A small GAN, trained from scratch: discriminator norm batchnorm, discriminator depths [3, 6, 3].
Rows from block 4 of the discriminator of a small GAN, named by matrix and row number. Rows with one number belong to one channel. Each number is 200 + 30 x the weight over its row's rms, rounded and kept within 0 to 999. All counts start at 0.
After each channel's rows are labels from the 100 images, of 14848, where the channel reaches its highest value: "peak at" is the part of the image that holds the peak. Only what is clearly more common there than usual is listed. The data: Sentinel-2 satellite tiles (TerraMesh).
# convs0: first 3x3 conv (discriminator.blocks.4.convs.0.weight, 128x128x3x3, each kernel summed), inputs 0-63
# convs1: second 3x3 conv (discriminator.blocks.4.convs.1.weight, 128x128x3x3, transposed, each kernel summed), outputs 0-63

convs0.68,232,136,185,214,205,230,182,240,199,215,207,160,172,217,157,186,216,228,202,216,176,221,230,177,187,209,168,225,205,219,168,215,234,236,182,215,205,212,199,189,253,170,213,222,235,178,213,190,196,222,191,216,200,249,191,172,182,185,185,199,83,230,208,223
convs1.68,204,224,168,207,156,167,186,219,241,187,200,203,202,160,238,233,186,197,144,150,110,182,230,179,194,217,240,168,160,198,168,237,219,164,237,199,170,217,222,232,168,231,206,246,181,192,219,194,168,196,218,140,138,170,224,172,205,181,200,203,186,178,198,214
peak at: bottom right

convs0.103,183,198,209,220,217,192,194,180,235,277,211,220,172,180,172,217,159,217,211,199,192,229,193,213,159,229,219,217,206,172,199,224,228,256,186,192,218,223,215,190,239,190,252,218,165,263,191,214,184,220,207,205,182,252,220,188,182,215,206,176,216,205,221,200
convs1.103,218,245,180,193,164,201,177,238,228,191,188,226,233,227,202,176,237,197,208,150,199,181,220,216,228,189,219,195,223,230,199,210,174,190,169,196,212,176,211,187,156,213,215,152,234,209,171,213,106,249,225,146,178,191,148,134,260,185,210,224,153,232,180,233
peak at: top right

convs0.17,186,227,220,242,169,197,211,168,245,209,169,139,240,189,186,185,217,233,183,236,260,189,211,183,181,196,266,228,224,240,169,250,177,163,201,227,136,230,250,165,240,239,229,172,218,183,174,240,188,230,177,200,206,230,176,239,224,202,167,213,201,217,192,214
convs1.17,240,171,176,211,188,180,182,158,185,237,229,197,241,203,206,235,211,135,216,195,156,253,169,222,226,175,188,224,212,204,208,181,217,189,228,173,251,170,180,258,174,165,155,174,165,135,215,188,205,177,269,205,201,132,228,146,178,166,214,188,206,185,174,191
peak at: top left

convs0.92,195,213,243,259,214,242,190,254,273,211,213,167,207,180,184,219,199,171,273,204,155,203,165,202,189,194,178,170,160,205,170,163,257,237,232,242,239,224,208,151,223,230,202,194,174,179,236,217,200,209,181,182,201,218,243,175,210,266,220,167,188,220,155,180
convs1.92,217,213,224,194,194,198,166,148,172,196,174,233,182,186,160,188,216,238,169,175,216,221,203,229,193,196,215,227,217,204,250,229,156,193,186,166,126,194,138,219,211,204,155,241,187,252,212,212,179,222,174,167,215,201,234,240,185,179,201,186,224,227,205,190
peak at: bottom right

convs0.65,147,144,165,203,174,191,206,207,186,207,158,213,211,243,218,182,240,219,172,241,172,177,189,160,229,199,176,188,254,227,169,222,200,166,197,191,194,205,186,223,226,250,228,194,189,212,228,191,241,223,174,160,157,189,148,216,215,193,212,233,187,191,134,206
convs1.65,237,257,178,176,265,241,232,186,191,182,271,173,198,199,177,173,160,200,194,186,215,184,183,227,184,191,210,185,174,157,129,179,186,228,211,233,149,224,173,214,149,227,189,134,227,194,201,174,222,203,198,234,175,170,226,207,186,213,136,167,224,203,212,160
peak at: top left

convs0.119,162,250,210,213,157,141,176,133,200,215,137,191,190,210,182,200,177,204,173,204,223,142,221,237,264,161,233,236,246,286,195,214,200,199,227,197,184,188,199,181,180,158,187,211,210,182,202,224,183,224,223,219,208,204,187,185,204,187,126,180,249,203,196,203
convs1.119,249,204,185,162,255,175,216,217,165,256,240,199,204,216,240,198,154,176,186,190,206,252,192,130,166,211,173,174,225,197,208,212,196,205,231,225,259,201,205,232,174,212,185,169,231,182,209,199,141,167,190,230,201,183,198,209,151,175,220,151,208,187,175,212
peak at: top left

convs0.99,244,190,172,202,205,221,210,182,203,257,195,212,222,196,280,169,236,217,239,203,240,202,185,158,158,159,134,180,190,194,164,176,136,198,223,202,180,223,164,242,152,215,171,216,215,197,187,186,237,227,211,244,203,207,194,178,189,200,239,195,170,217,165,250
convs1.99,102,216,189,193,226,216,167,224,205,170,210,177,150,184,170,220,153,187,198,157,197,176,225,211,188,219,245,173,133,149,151,188,255,217,152,179,198,228,220,142,175,198,228,169,155,199,213,191,230,164,233,175,186,195,244,180,222,239,184,209,209,184,223,148
peak at: bottom left

convs0.107,183,206,178,270,132,222,186,225,271,160,252,182,238,231,209,187,171,198,221,193,212,190,196,173,178,183,194,185,225,185,202,195,211,209,227,203,228,187,238,178,254,200,159,208,209,220,229,225,222,266,199,171,152,252,201,156,190,186,236,184,169,245,210,187
convs1.107,228,162,172,159,214,162,198,201,192,185,163,235,183,210,190,206,230,231,148,190,161,252,164,234,181,214,219,238,177,231,213,187,183,215,206,164,216,193,188,189,160,235,184,238,170,219,226,204,143,211,187,173,151,189,185,231,208,209,163,184,226,231,268,250
peak at: top right

convs0.23,199,174,210,209,200,225,178,166,191,245,206,222,169,222,138,175,161,170,225,251,179,199,148,240,169,165,226,204,243,197,185,217,153,214,290,238,209,196,231,210,201,143,190,193,236,212,227,228,195,203,146,205,245,230,180,218,212,194,244,189,144,203,224,191
convs1.23,200,142,191,209,244,205,207,218,232,160,143,202,172,201,232,205,202,210,137,186,202,197,166,209,239,237,170,165,174,187,248,166,206,176,191,175,212,180,173,214,208,217,204,150,180,211,155,189,197,200,210,189,151,147,235,172,219,213,199,147,217,236,175,229
peak at: bottom right; bottom centre

convs0.41,155,276,205,215,210,234,197,215,247,224,224,193,195,258,172,210,205,160,233,240,225,232,189,236,176,216,180,206,166,173,210,208,214,239,224,220,222,214,216,216,207,206,166,236,258,179,246,168,189,223,177,137,166,173,171,211,243,206,237,185,171,174,176,224
convs1.41,182,185,216,177,206,227,224,216,257,218,166,195,209,188,202,164,236,248,162,200,161,178,188,218,213,152,256,210,166,229,167,198,200,166,205,205,167,214,178,167,213,175,193,207,153,221,224,196,168,181,228,282,222,223,234,193,223,147,203,227,188,249,245,216
peak at: bottom left; bottom centre

convs0.49,218,167,231,222,161,190,179,233,142,227,178,239,208,229,195,192,214,192,220,197,199,231,173,243,182,186,165,208,169,173,243,216,177,264,242,196,185,214,249,222,223,163,217,212,252,205,196,197,158,207,155,216,256,209,185,245,215,140,224,212,181,173,195,219
convs1.49,159,159,202,206,289,256,189,193,217,194,215,211,173,195,211,189,140,187,142,187,170,223,168,237,173,183,217,227,216,238,197,172,237,216,191,163,233,190,176,131,219,145,204,205,218,155,168,238,202,231,207,168,200,146,158,133,221,238,191,184,214,216,189,210
peak at: top left; top right

convs0.40,186,215,165,222,224,160,221,194,154,230,201,222,183,211,188,179,261,190,189,193,224,174,235,158,195,164,127,127,233,167,204,206,231,187,170,241,208,196,213,277,234,200,217,165,182,254,232,214,224,156,209,178,225,222,198,233,216,253,179,256,197,231,197,166
convs1.40,189,235,202,247,191,236,202,204,258,164,189,187,174,209,180,228,174,208,232,189,257,156,182,211,214,147,223,207,177,224,193,194,178,187,227,218,236,203,143,166,182,181,167,189,190,209,180,167,199,231,170,196,202,169,245,221,192,190,199,220,195,195,111,188
peak at: bottom left

convs0.121,211,210,213,213,229,270,171,225,208,193,200,159,215,194,205,150,248,195,158,223,148,154,172,197,165,206,166,207,180,180,228,215,291,233,257,211,184,215,225,206,210,214,217,226,226,234,196,220,182,224,207,199,154,220,164,178,175,156,214,210,234,203,226,205
convs1.121,211,221,175,182,222,200,190,202,223,180,143,259,253,204,200,210,196,234,201,149,205,208,204,191,196,245,221,162,154,180,205,190,187,209,217,156,226,211,173,196,172,209,204,222,190,173,232,196,144,198,179,116,135,181,190,190,281,252,183,192,186,188,199,247
peak at: top right; top centre

convs0.77,213,218,169,156,143,205,225,166,152,207,192,212,196,184,233,213,235,194,218,159,265,198,203,181,173,218,177,272,172,149,237,211,150,219,192,212,161,204,185,211,207,217,254,225,210,161,213,203,207,189,138,163,173,167,219,224,213,196,172,172,183,149,151,200
convs1.77,199,195,204,179,240,151,231,210,239,185,270,184,155,258,175,172,234,216,150,198,140,205,226,203,210,138,169,202,174,203,150,200,234,182,198,206,217,239,214,201,186,198,176,227,173,220,180,177,233,186,206,207,231,222,197,170,212,221,179,217,204,201,248,204
peak at: bottom left

convs0.124,202,222,200,193,224,142,208,188,131,211,234,223,142,222,236,180,169,214,217,168,186,211,217,162,175,221,199,268,201,204,212,207,182,236,141,237,233,189,244,253,198,177,201,179,239,223,189,174,228,194,200,181,191,220,213,222,199,227,251,206,169,192,198,169
convs1.124,198,183,190,195,160,209,194,211,224,192,160,178,217,235,210,199,173,217,162,217,158,197,200,265,209,135,193,211,192,231,162,229,236,159,258,196,205,202,210,217,243,223,200,174,237,194,161,245,207,196,176,211,212,196,195,219,194,146,193,204,166,225,172,261
peak at: bottom left

convs0.118,195,233,215,174,180,253,206,181,203,246,214,249,209,216,186,172,227,221,233,178,196,235,198,233,205,161,173,209,195,120,210,200,164,171,242,223,143,192,211,204,219,193,145,201,215,192,222,192,236,207,183,186,209,232,155,219,173,184,205,148,197,245,194,216
convs1.118,183,151,163,175,207,151,177,220,201,127,176,192,176,195,222,234,214,224,168,163,192,201,212,217,185,228,244,203,193,215,232,171,274,226,212,160,215,168,209,159,179,134,215,260,230,191,225,247,210,245,191,185,194,117,189,181,204,207,204,192,229,144,232,222
peak at: top right

convs0.109,218,186,176,210,181,182,273,213,276,207,235,190,241,158,200,177,186,172,214,168,176,215,211,233,234,156,185,244,186,215,255,180,229,215,264,180,190,229,196,250,239,176,172,213,191,276,192,216,136,171,208,202,191,199,165,218,164,142,159,185,206,243,174,195
convs1.109,165,197,186,197,199,149,187,209,173,165,192,235,168,219,198,183,236,199,224,174,218,173,160,148,232,233,168,165,203,189,229,155,238,208,172,185,211,197,194,173,231,211,169,216,195,174,216,213,236,242,236,180,174,164,222,162,252,264,272,185,216,183,200,219
peak at: top right

convs0.83,190,234,222,157,193,237,173,221,146,193,223,209,190,223,198,186,210,205,215,199,265,164,209,192,206,243,241,268,232,227,234,260,192,151,177,237,170,170,214,215,148,230,194,206,161,196,226,214,192,235,204,144,213,209,169,196,250,193,203,186,217,176,177,234
convs1.83,163,202,174,208,202,217,243,207,185,219,183,221,176,193,214,238,222,149,233,210,158,255,197,227,191,119,220,178,209,234,200,163,212,198,206,206,223,177,218,235,224,215,230,222,162,170,180,231,236,154,201,220,182,183,229,219,184,158,160,172,225,209,142,186
peak at: top left

convs0.21,245,206,211,221,193,245,241,185,255,256,208,233,221,215,178,226,175,233,210,269,213,252,165,218,151,222,182,222,228,192,223,212,268,221,230,223,173,198,207,191,193,150,191,244,252,202,255,238,213,224,199,195,214,250,196,223,202,233,176,185,145,205,227,228
convs1.21,164,183,194,229,233,181,184,246,212,148,148,190,136,219,193,148,206,174,203,158,209,125,183,215,260,226,169,188,188,202,202,182,197,168,140,170,189,225,213,224,213,208,190,150,194,190,201,177,177,214,267,243,220,206,241,195,210,192,222,188,181,226,222,216
peak at: top right

convs0.114,121,241,226,248,173,207,172,168,204,231,165,233,207,231,220,219,203,184,183,205,242,182,200,180,176,202,205,232,244,206,224,259,154,210,206,159,158,189,129,188,165,205,199,254,236,199,184,191,216,216,184,176,200,187,187,247,196,208,206,177,211,186,209,232
convs1.114,211,153,233,164,244,157,242,193,154,173,262,159,183,218,176,140,195,181,157,204,156,193,206,169,211,189,207,188,197,223,165,192,227,193,161,181,207,162,247,219,175,132,256,175,153,165,221,194,184,188,260,243,223,230,216,188,217,197,172,177,193,148,214,156
peak at: top centre; top left

convs0.11,241,213,178,150,193,187,181,181,215,205,208,212,201,230,142,169,232,250,192,253,195,132,233,229,208,235,215,240,209,235,245,205,190,194,198,218,165,170,187,182,155,189,224,218,236,142,255,173,198,182,197,193,216,176,193,222,199,171,158,209,272,195,167,211
convs1.11,199,181,208,168,218,158,251,176,162,189,200,210,230,178,211,167,161,111,229,146,223,211,146,171,183,164,143,143,259,193,194,181,168,149,209,211,239,171,175,218,191,187,224,192,186,170,169,248,205,174,189,235,215,168,174,220,161,165,193,143,221,165,159,172
peak at: top centre; top left

convs0.5,197,200,230,249,209,190,205,162,223,204,198,242,156,224,186,269,189,243,217,205,223,189,207,159,192,177,202,205,212,148,200,233,218,204,148,180,223,193,154,170,215,254,212,268,205,229,246,132,250,185,188,192,209,208,202,136,197,206,171,224,195,190,154,194
convs1.5,199,191,188,173,199,177,205,257,208,199,189,148,211,242,213,180,219,138,228,235,191,192,200,230,179,186,189,211,221,230,204,172,168,246,220,254,185,224,227,227,186,205,224,133,186,165,204,260,179,211,223,203,202,214,181,227,183,185,231,193,146,218,200,160
peak at: bottom right

convs0.78,157,217,140,197,269,197,206,173,131,213,186,175,200,204,152,220,247,189,190,239,243,190,197,212,153,173,190,215,188,162,192,209,235,240,207,244,171,175,237,169,198,164,205,197,252,190,260,194,220,175,203,198,187,197,246,216,190,223,154,248,200,182,216,212
convs1.78,198,256,213,242,185,215,196,228,229,183,188,208,231,181,189,162,172,197,238,229,204,217,186,226,225,181,187,184,165,182,163,260,186,198,180,189,191,206,165,206,177,201,191,219,202,238,191,152,202,225,223,199,284,249,223,213,170,133,249,213,178,221,176,231
peak at: bottom centre

convs0.50,157,215,152,209,161,143,158,216,192,156,174,133,198,193,198,192,207,180,167,220,192,214,215,206,212,190,208,267,257,214,223,154,219,174,292,195,204,210,227,223,152,231,198,209,189,198,181,206,174,226,257,175,163,203,206,224,186,167,164,245,236,196,196,169
convs1.50,246,193,217,169,262,186,219,229,213,230,221,216,255,167,190,237,177,193,229,185,236,198,225,137,171,161,205,119,156,143,191,189,176,228,162,243,170,212,175,179,202,200,194,211,208,189,218,173,176,141,181,239,193,198,239,187,210,191,206,174,189,222,201,159
peak at: top centre; top left

convs0.105,159,213,200,182,183,249,208,201,172,208,184,183,184,187,203,145,193,157,206,204,190,197,198,128,196,163,191,219,242,217,142,199,258,176,215,247,224,229,208,181,199,170,231,178,234,196,204,182,173,202,242,160,204,235,214,219,209,172,136,202,208,243,256,190
convs1.105,244,222,201,203,184,216,205,261,225,207,243,216,234,186,233,230,188,186,195,127,216,226,245,198,195,208,210,166,169,160,143,232,134,223,157,217,195,215,154,189,165,209,161,249,155,210,208,211,245,192,176,171,173,178,200,181,153,190,218,191,230,172,108,228
peak at: centre; middle left

convs0.7,256,190,176,197,190,207,187,186,199,209,209,188,251,223,156,171,192,246,224,203,226,211,191,250,201,249,235,224,218,245,206,192,180,173,157,264,133,185,163,166,140,162,176,202,199,170,254,217,219,170,225,215,227,216,187,254,225,149,216,128,242,194,201,169
convs1.7,137,145,246,168,200,147,261,198,160,187,156,208,167,179,238,197,225,113,225,184,220,222,208,188,172,161,171,172,230,178,215,218,173,171,189,147,265,205,218,253,250,189,192,207,171,163,147,204,213,188,205,215,220,160,169,183,151,172,212,153,231,169,180,177
peak at: bottom right; bottom left

convs0.95,156,238,236,185,185,149,146,189,209,215,176,196,179,202,186,201,206,158,225,208,199,158,175,233,200,236,244,253,253,231,205,230,187,165,199,216,191,145,274,197,180,150,211,198,209,194,171,227,191,230,169,156,181,196,202,197,200,223,205,195,246,194,211,173
convs1.95,231,201,209,206,159,213,232,191,188,220,219,238,234,196,214,234,169,204,168,239,185,246,241,191,200,201,184,223,191,227,216,214,254,205,187,193,190,213,204,309,176,218,174,195,186,182,222,170,173,240,207,194,260,189,208,253,190,168,191,179,181,183,172,185
peak at: bottom left

convs0.61,252,219,223,211,208,185,170,150,217,139,133,179,234,180,185,190,191,180,232,226,186,133,188,191,153,184,200,183,185,213,197,222,233,192,195,248,220,219,211,166,260,208,230,222,191,208,233,228,156,193,191,217,209,223,194,192,191,197,186,148,243,239,228,182
convs1.61,201,233,212,171,138,201,204,212,213,239,224,257,221,240,222,252,208,189,192,216,194,261,190,207,220,233,170,166,203,186,200,211,169,242,182,181,264,213,171,262,165,202,171,176,195,205,221,211,187,212,193,161,208,162,205,207,236,165,197,220,206,152,159,222
peak at: bottom right; bottom left

convs0.45,182,181,203,222,208,195,186,134,184,238,193,194,203,208,244,240,203,194,167,189,227,175,216,179,156,211,241,176,228,167,184,207,183,208,227,213,223,186,177,201,203,167,215,221,134,244,179,189,185,233,203,185,230,239,160,203,186,243,204,181,179,222,260,193
convs1.45,249,219,241,163,188,207,197,278,236,281,248,214,221,275,168,150,199,189,191,192,203,256,200,215,251,218,193,197,209,223,197,194,212,214,156,220,236,181,229,240,213,216,232,183,254,223,187,225,197,230,200,186,193,213,163,172,184,195,237,157,190,216,178,209
peak at: bottom left

convs0.60,153,189,212,213,233,204,189,177,189,156,168,199,200,190,194,179,196,204,203,199,190,180,200,193,138,187,173,220,206,259,174,198,227,211,242,215,205,212,262,223,215,193,191,194,215,175,187,251,235,208,219,169,208,263,196,182,182,190,228,177,209,187,216,192
convs1.60,203,233,214,154,133,210,183,234,205,267,207,239,211,188,208,207,177,206,205,203,201,239,199,130,212,213,211,161,181,161,227,236,205,208,212,197,215,209,213,218,190,240,217,256,159,211,196,156,199,234,173,224,178,189,254,189,193,152,207,178,236,200,174,232
peak at: middle left

convs0.88,227,205,181,214,187,237,188,170,206,163,197,194,187,176,279,206,177,159,159,159,186,216,224,169,158,179,180,206,181,234,250,131,211,201,262,222,225,165,164,153,171,199,245,252,196,218,205,241,226,212,176,218,177,213,207,188,201,156,227,186,252,217,268,226
convs1.88,227,176,233,141,209,134,202,211,199,196,196,192,200,257,142,159,227,212,167,184,162,210,226,158,208,231,136,147,183,168,190,196,205,200,165,230,166,234,185,217,188,213,237,210,173,188,199,103,125,179,206,149,227,215,191,186,166,230,232,152,159,192,186,213
peak at: centre

convs0.84,194,244,236,178,254,229,225,218,187,210,209,210,188,231,220,216,173,147,236,249,205,214,208,257,166,230,160,210,226,187,183,214,202,239,250,227,208,195,142,219,230,178,152,241,230,182,177,208,162,158,179,159,203,214,178,229,222,198,256,159,164,118,176,204
convs1.84,143,192,247,187,210,253,212,237,280,174,183,199,172,201,166,198,203,275,143,185,189,165,175,222,221,202,178,223,178,211,169,195,198,122,185,241,193,185,233,220,214,217,257,155,174,236,154,189,193,204,208,240,218,219,230,191,217,196,161,208,225,227,230,217
peak at: bottom left

convs0.57,161,217,185,228,212,216,184,240,215,246,215,200,236,233,184,179,231,173,185,237,194,204,182,238,148,204,219,204,228,180,219,229,213,207,235,202,255,226,205,263,215,221,204,232,269,233,213,169,193,211,177,195,181,231,186,192,180,210,219,169,177,222,214,228
convs1.57,208,177,151,196,216,192,190,235,169,144,164,229,201,227,160,166,203,157,156,138,222,144,168,191,198,194,187,173,193,196,211,191,207,219,163,185,169,177,195,182,241,215,220,169,160,168,220,186,221,209,252,197,184,185,212,155,224,228,197,185,220,238,148,216
peak at: top right

convs0.12,164,191,236,199,184,193,185,200,157,209,184,210,177,195,181,164,208,197,196,188,186,159,255,207,174,207,202,210,240,158,194,234,211,151,221,206,207,155,176,211,173,197,265,175,186,209,184,139,161,229,222,228,184,226,189,229,186,173,220,160,227,210,171,256
convs1.12,243,220,198,252,264,224,196,254,222,205,243,230,214,256,199,187,215,151,189,255,200,205,205,253,138,168,208,209,217,219,162,231,196,238,201,163,223,194,200,228,235,194,214,233,240,189,204,241,167,215,202,169,210,166,161,182,230,218,217,183,181,200,162,240
peak at: top left

convs0.79,177,240,178,180,198,203,195,183,206,224,185,139,197,237,207,161,226,212,165,206,160,214,189,206,209,155,165,180,229,190,229,174,240,186,215,189,192,182,233,173,215,223,253,160,173,195,160,202,180,184,196,243,235,225,239,234,213,208,140,176,201,282,227,193
convs1.79,239,214,189,180,172,192,198,146,202,215,249,242,236,187,173,227,218,173,202,179,189,203,200,238,170,221,172,183,231,222,209,229,159,233,162,164,192,210,152,204,188,175,166,180,198,205,181,200,212,220,175,183,212,160,197,172,175,207,248,187,229,131,178,240
peak at: top right; top centre

convs0.6,174,240,106,214,188,190,211,186,221,250,187,175,226,211,272,183,169,203,228,195,182,189,225,188,240,226,154,184,233,203,239,203,217,173,220,186,223,184,155,221,211,218,216,173,203,248,168,214,239,210,191,181,171,200,199,182,223,210,220,231,165,174,172,188
convs1.6,205,206,206,179,261,236,248,188,202,202,230,216,179,220,158,239,216,227,187,210,192,172,198,207,194,198,244,205,165,198,190,184,212,204,198,237,224,227,248,200,181,178,204,223,188,171,183,195,235,174,225,185,182,196,218,199,212,223,185,227,158,241,210,187
peak at: bottom centre

convs0.30,206,194,195,215,178,158,142,129,171,194,165,196,239,221,190,213,179,243,165,218,175,176,133,223,203,177,249,236,231,232,231,193,225,232,177,234,174,223,169,222,232,201,223,187,211,238,258,254,210,197,265,212,205,211,159,192,154,207,153,256,231,180,218,200
convs1.30,245,220,232,151,181,185,199,184,214,226,207,200,179,182,202,196,158,178,163,181,231,169,248,154,213,230,207,148,204,164,174,214,188,155,176,175,232,189,194,207,167,203,159,130,199,204,145,164,137,235,165,170,188,190,202,201,234,170,227,200,194,180,218,231
peak at: top centre; top right

convs0.62,195,190,212,226,196,220,159,162,186,213,168,218,231,217,170,203,230,213,219,215,238,179,226,212,194,214,192,220,240,165,243,212,233,211,242,180,155,194,212,186,194,219,209,246,152,193,244,258,195,178,259,196,197,231,196,159,229,236,130,231,255,207,241,204
convs1.62,251,258,211,144,208,150,172,250,186,230,187,165,194,254,229,215,210,157,215,160,196,200,225,159,209,205,228,162,160,207,160,214,219,195,154,199,219,213,193,186,169,167,259,169,209,239,230,218,109,196,212,194,186,245,182,190,191,194,228,214,146,186,175,227
peak at: middle left; bottom left

convs0.35,249,208,178,189,167,225,196,162,174,281,179,274,203,219,181,206,161,235,201,208,261,188,223,158,159,225,192,229,237,172,223,190,178,218,211,238,174,175,243,192,180,196,187,222,201,205,200,170,150,239,167,199,222,186,213,260,197,216,204,201,182,200,162,253
convs1.35,156,111,211,173,195,144,210,190,208,148,152,147,221,239,206,211,228,210,231,182,135,223,150,240,246,183,213,169,200,212,223,203,225,182,190,193,277,146,197,252,199,178,217,196,193,189,182,256,161,211,209,182,161,192,206,218,157,171,184,168,171,135,173,194
peak at: bottom right; bottom left

convs0.29,188,220,233,184,189,194,208,162,164,236,208,167,195,204,177,202,195,218,204,213,270,163,205,190,210,183,211,223,265,210,202,245,169,208,197,167,165,182,177,190,132,227,219,213,190,203,185,216,203,215,202,212,202,246,169,218,191,187,205,184,200,208,211,170
convs1.29,208,134,170,150,235,170,189,213,186,213,280,137,192,201,226,199,192,151,140,198,157,209,190,205,167,213,187,187,163,151,218,197,210,196,156,236,213,183,215,229,211,151,196,165,195,176,246,192,183,180,211,260,194,180,231,217,163,209,194,174,232,137,205,182
peak at: top centre

convs0.25,222,183,229,148,220,204,197,167,177,231,228,205,172,264,145,177,170,248,191,175,266,185,234,218,211,172,227,199,220,218,210,205,167,185,197,194,177,201,201,192,179,161,174,201,205,226,254,183,167,164,201,237,263,232,197,265,214,180,215,167,196,221,186,220
convs1.25,165,142,203,182,183,146,223,222,200,193,189,174,220,154,261,174,217,152,224,192,185,219,171,179,198,183,177,170,193,190,229,184,160,178,200,159,227,151,181,243,208,177,190,209,200,152,175,246,198,201,179,229,184,139,160,176,155,168,218,158,242,156,146,198
peak at: bottom right; bottom left

convs0.69,211,187,199,177,223,190,189,199,139,159,201,236,188,220,205,211,232,175,176,174,134,193,164,216,180,185,154,191,212,212,191,179,202,157,223,216,283,238,209,209,201,210,210,153,191,198,190,238,155,184,196,225,216,235,271,155,182,188,221,279,168,218,228,203
convs1.69,239,217,224,190,167,198,256,222,223,173,201,232,263,148,212,227,210,195,204,210,222,169,227,226,241,230,260,186,110,188,204,188,178,214,190,201,145,190,182,182,197,203,184,206,215,221,186,162,217,201,189,104,212,169,213,203,280,177,205,168,188,233,125,224
peak at: top centre

convs0.47,220,202,243,162,168,200,245,194,182,270,195,204,186,187,188,210,163,188,211,197,242,223,210,219,167,222,260,223,151,177,175,214,217,218,163,204,165,208,223,174,155,223,196,196,192,162,243,224,186,263,113,193,242,171,173,246,184,181,214,253,210,220,192,216
convs1.47,185,139,167,212,191,234,190,219,206,202,199,158,257,180,179,248,194,181,207,198,166,252,214,196,166,171,162,223,224,149,231,165,204,188,232,230,193,184,188,259,237,232,215,221,187,194,202,219,177,180,240,174,215,190,231,179,218,184,184,167,202,244,240,272
peak at: middle right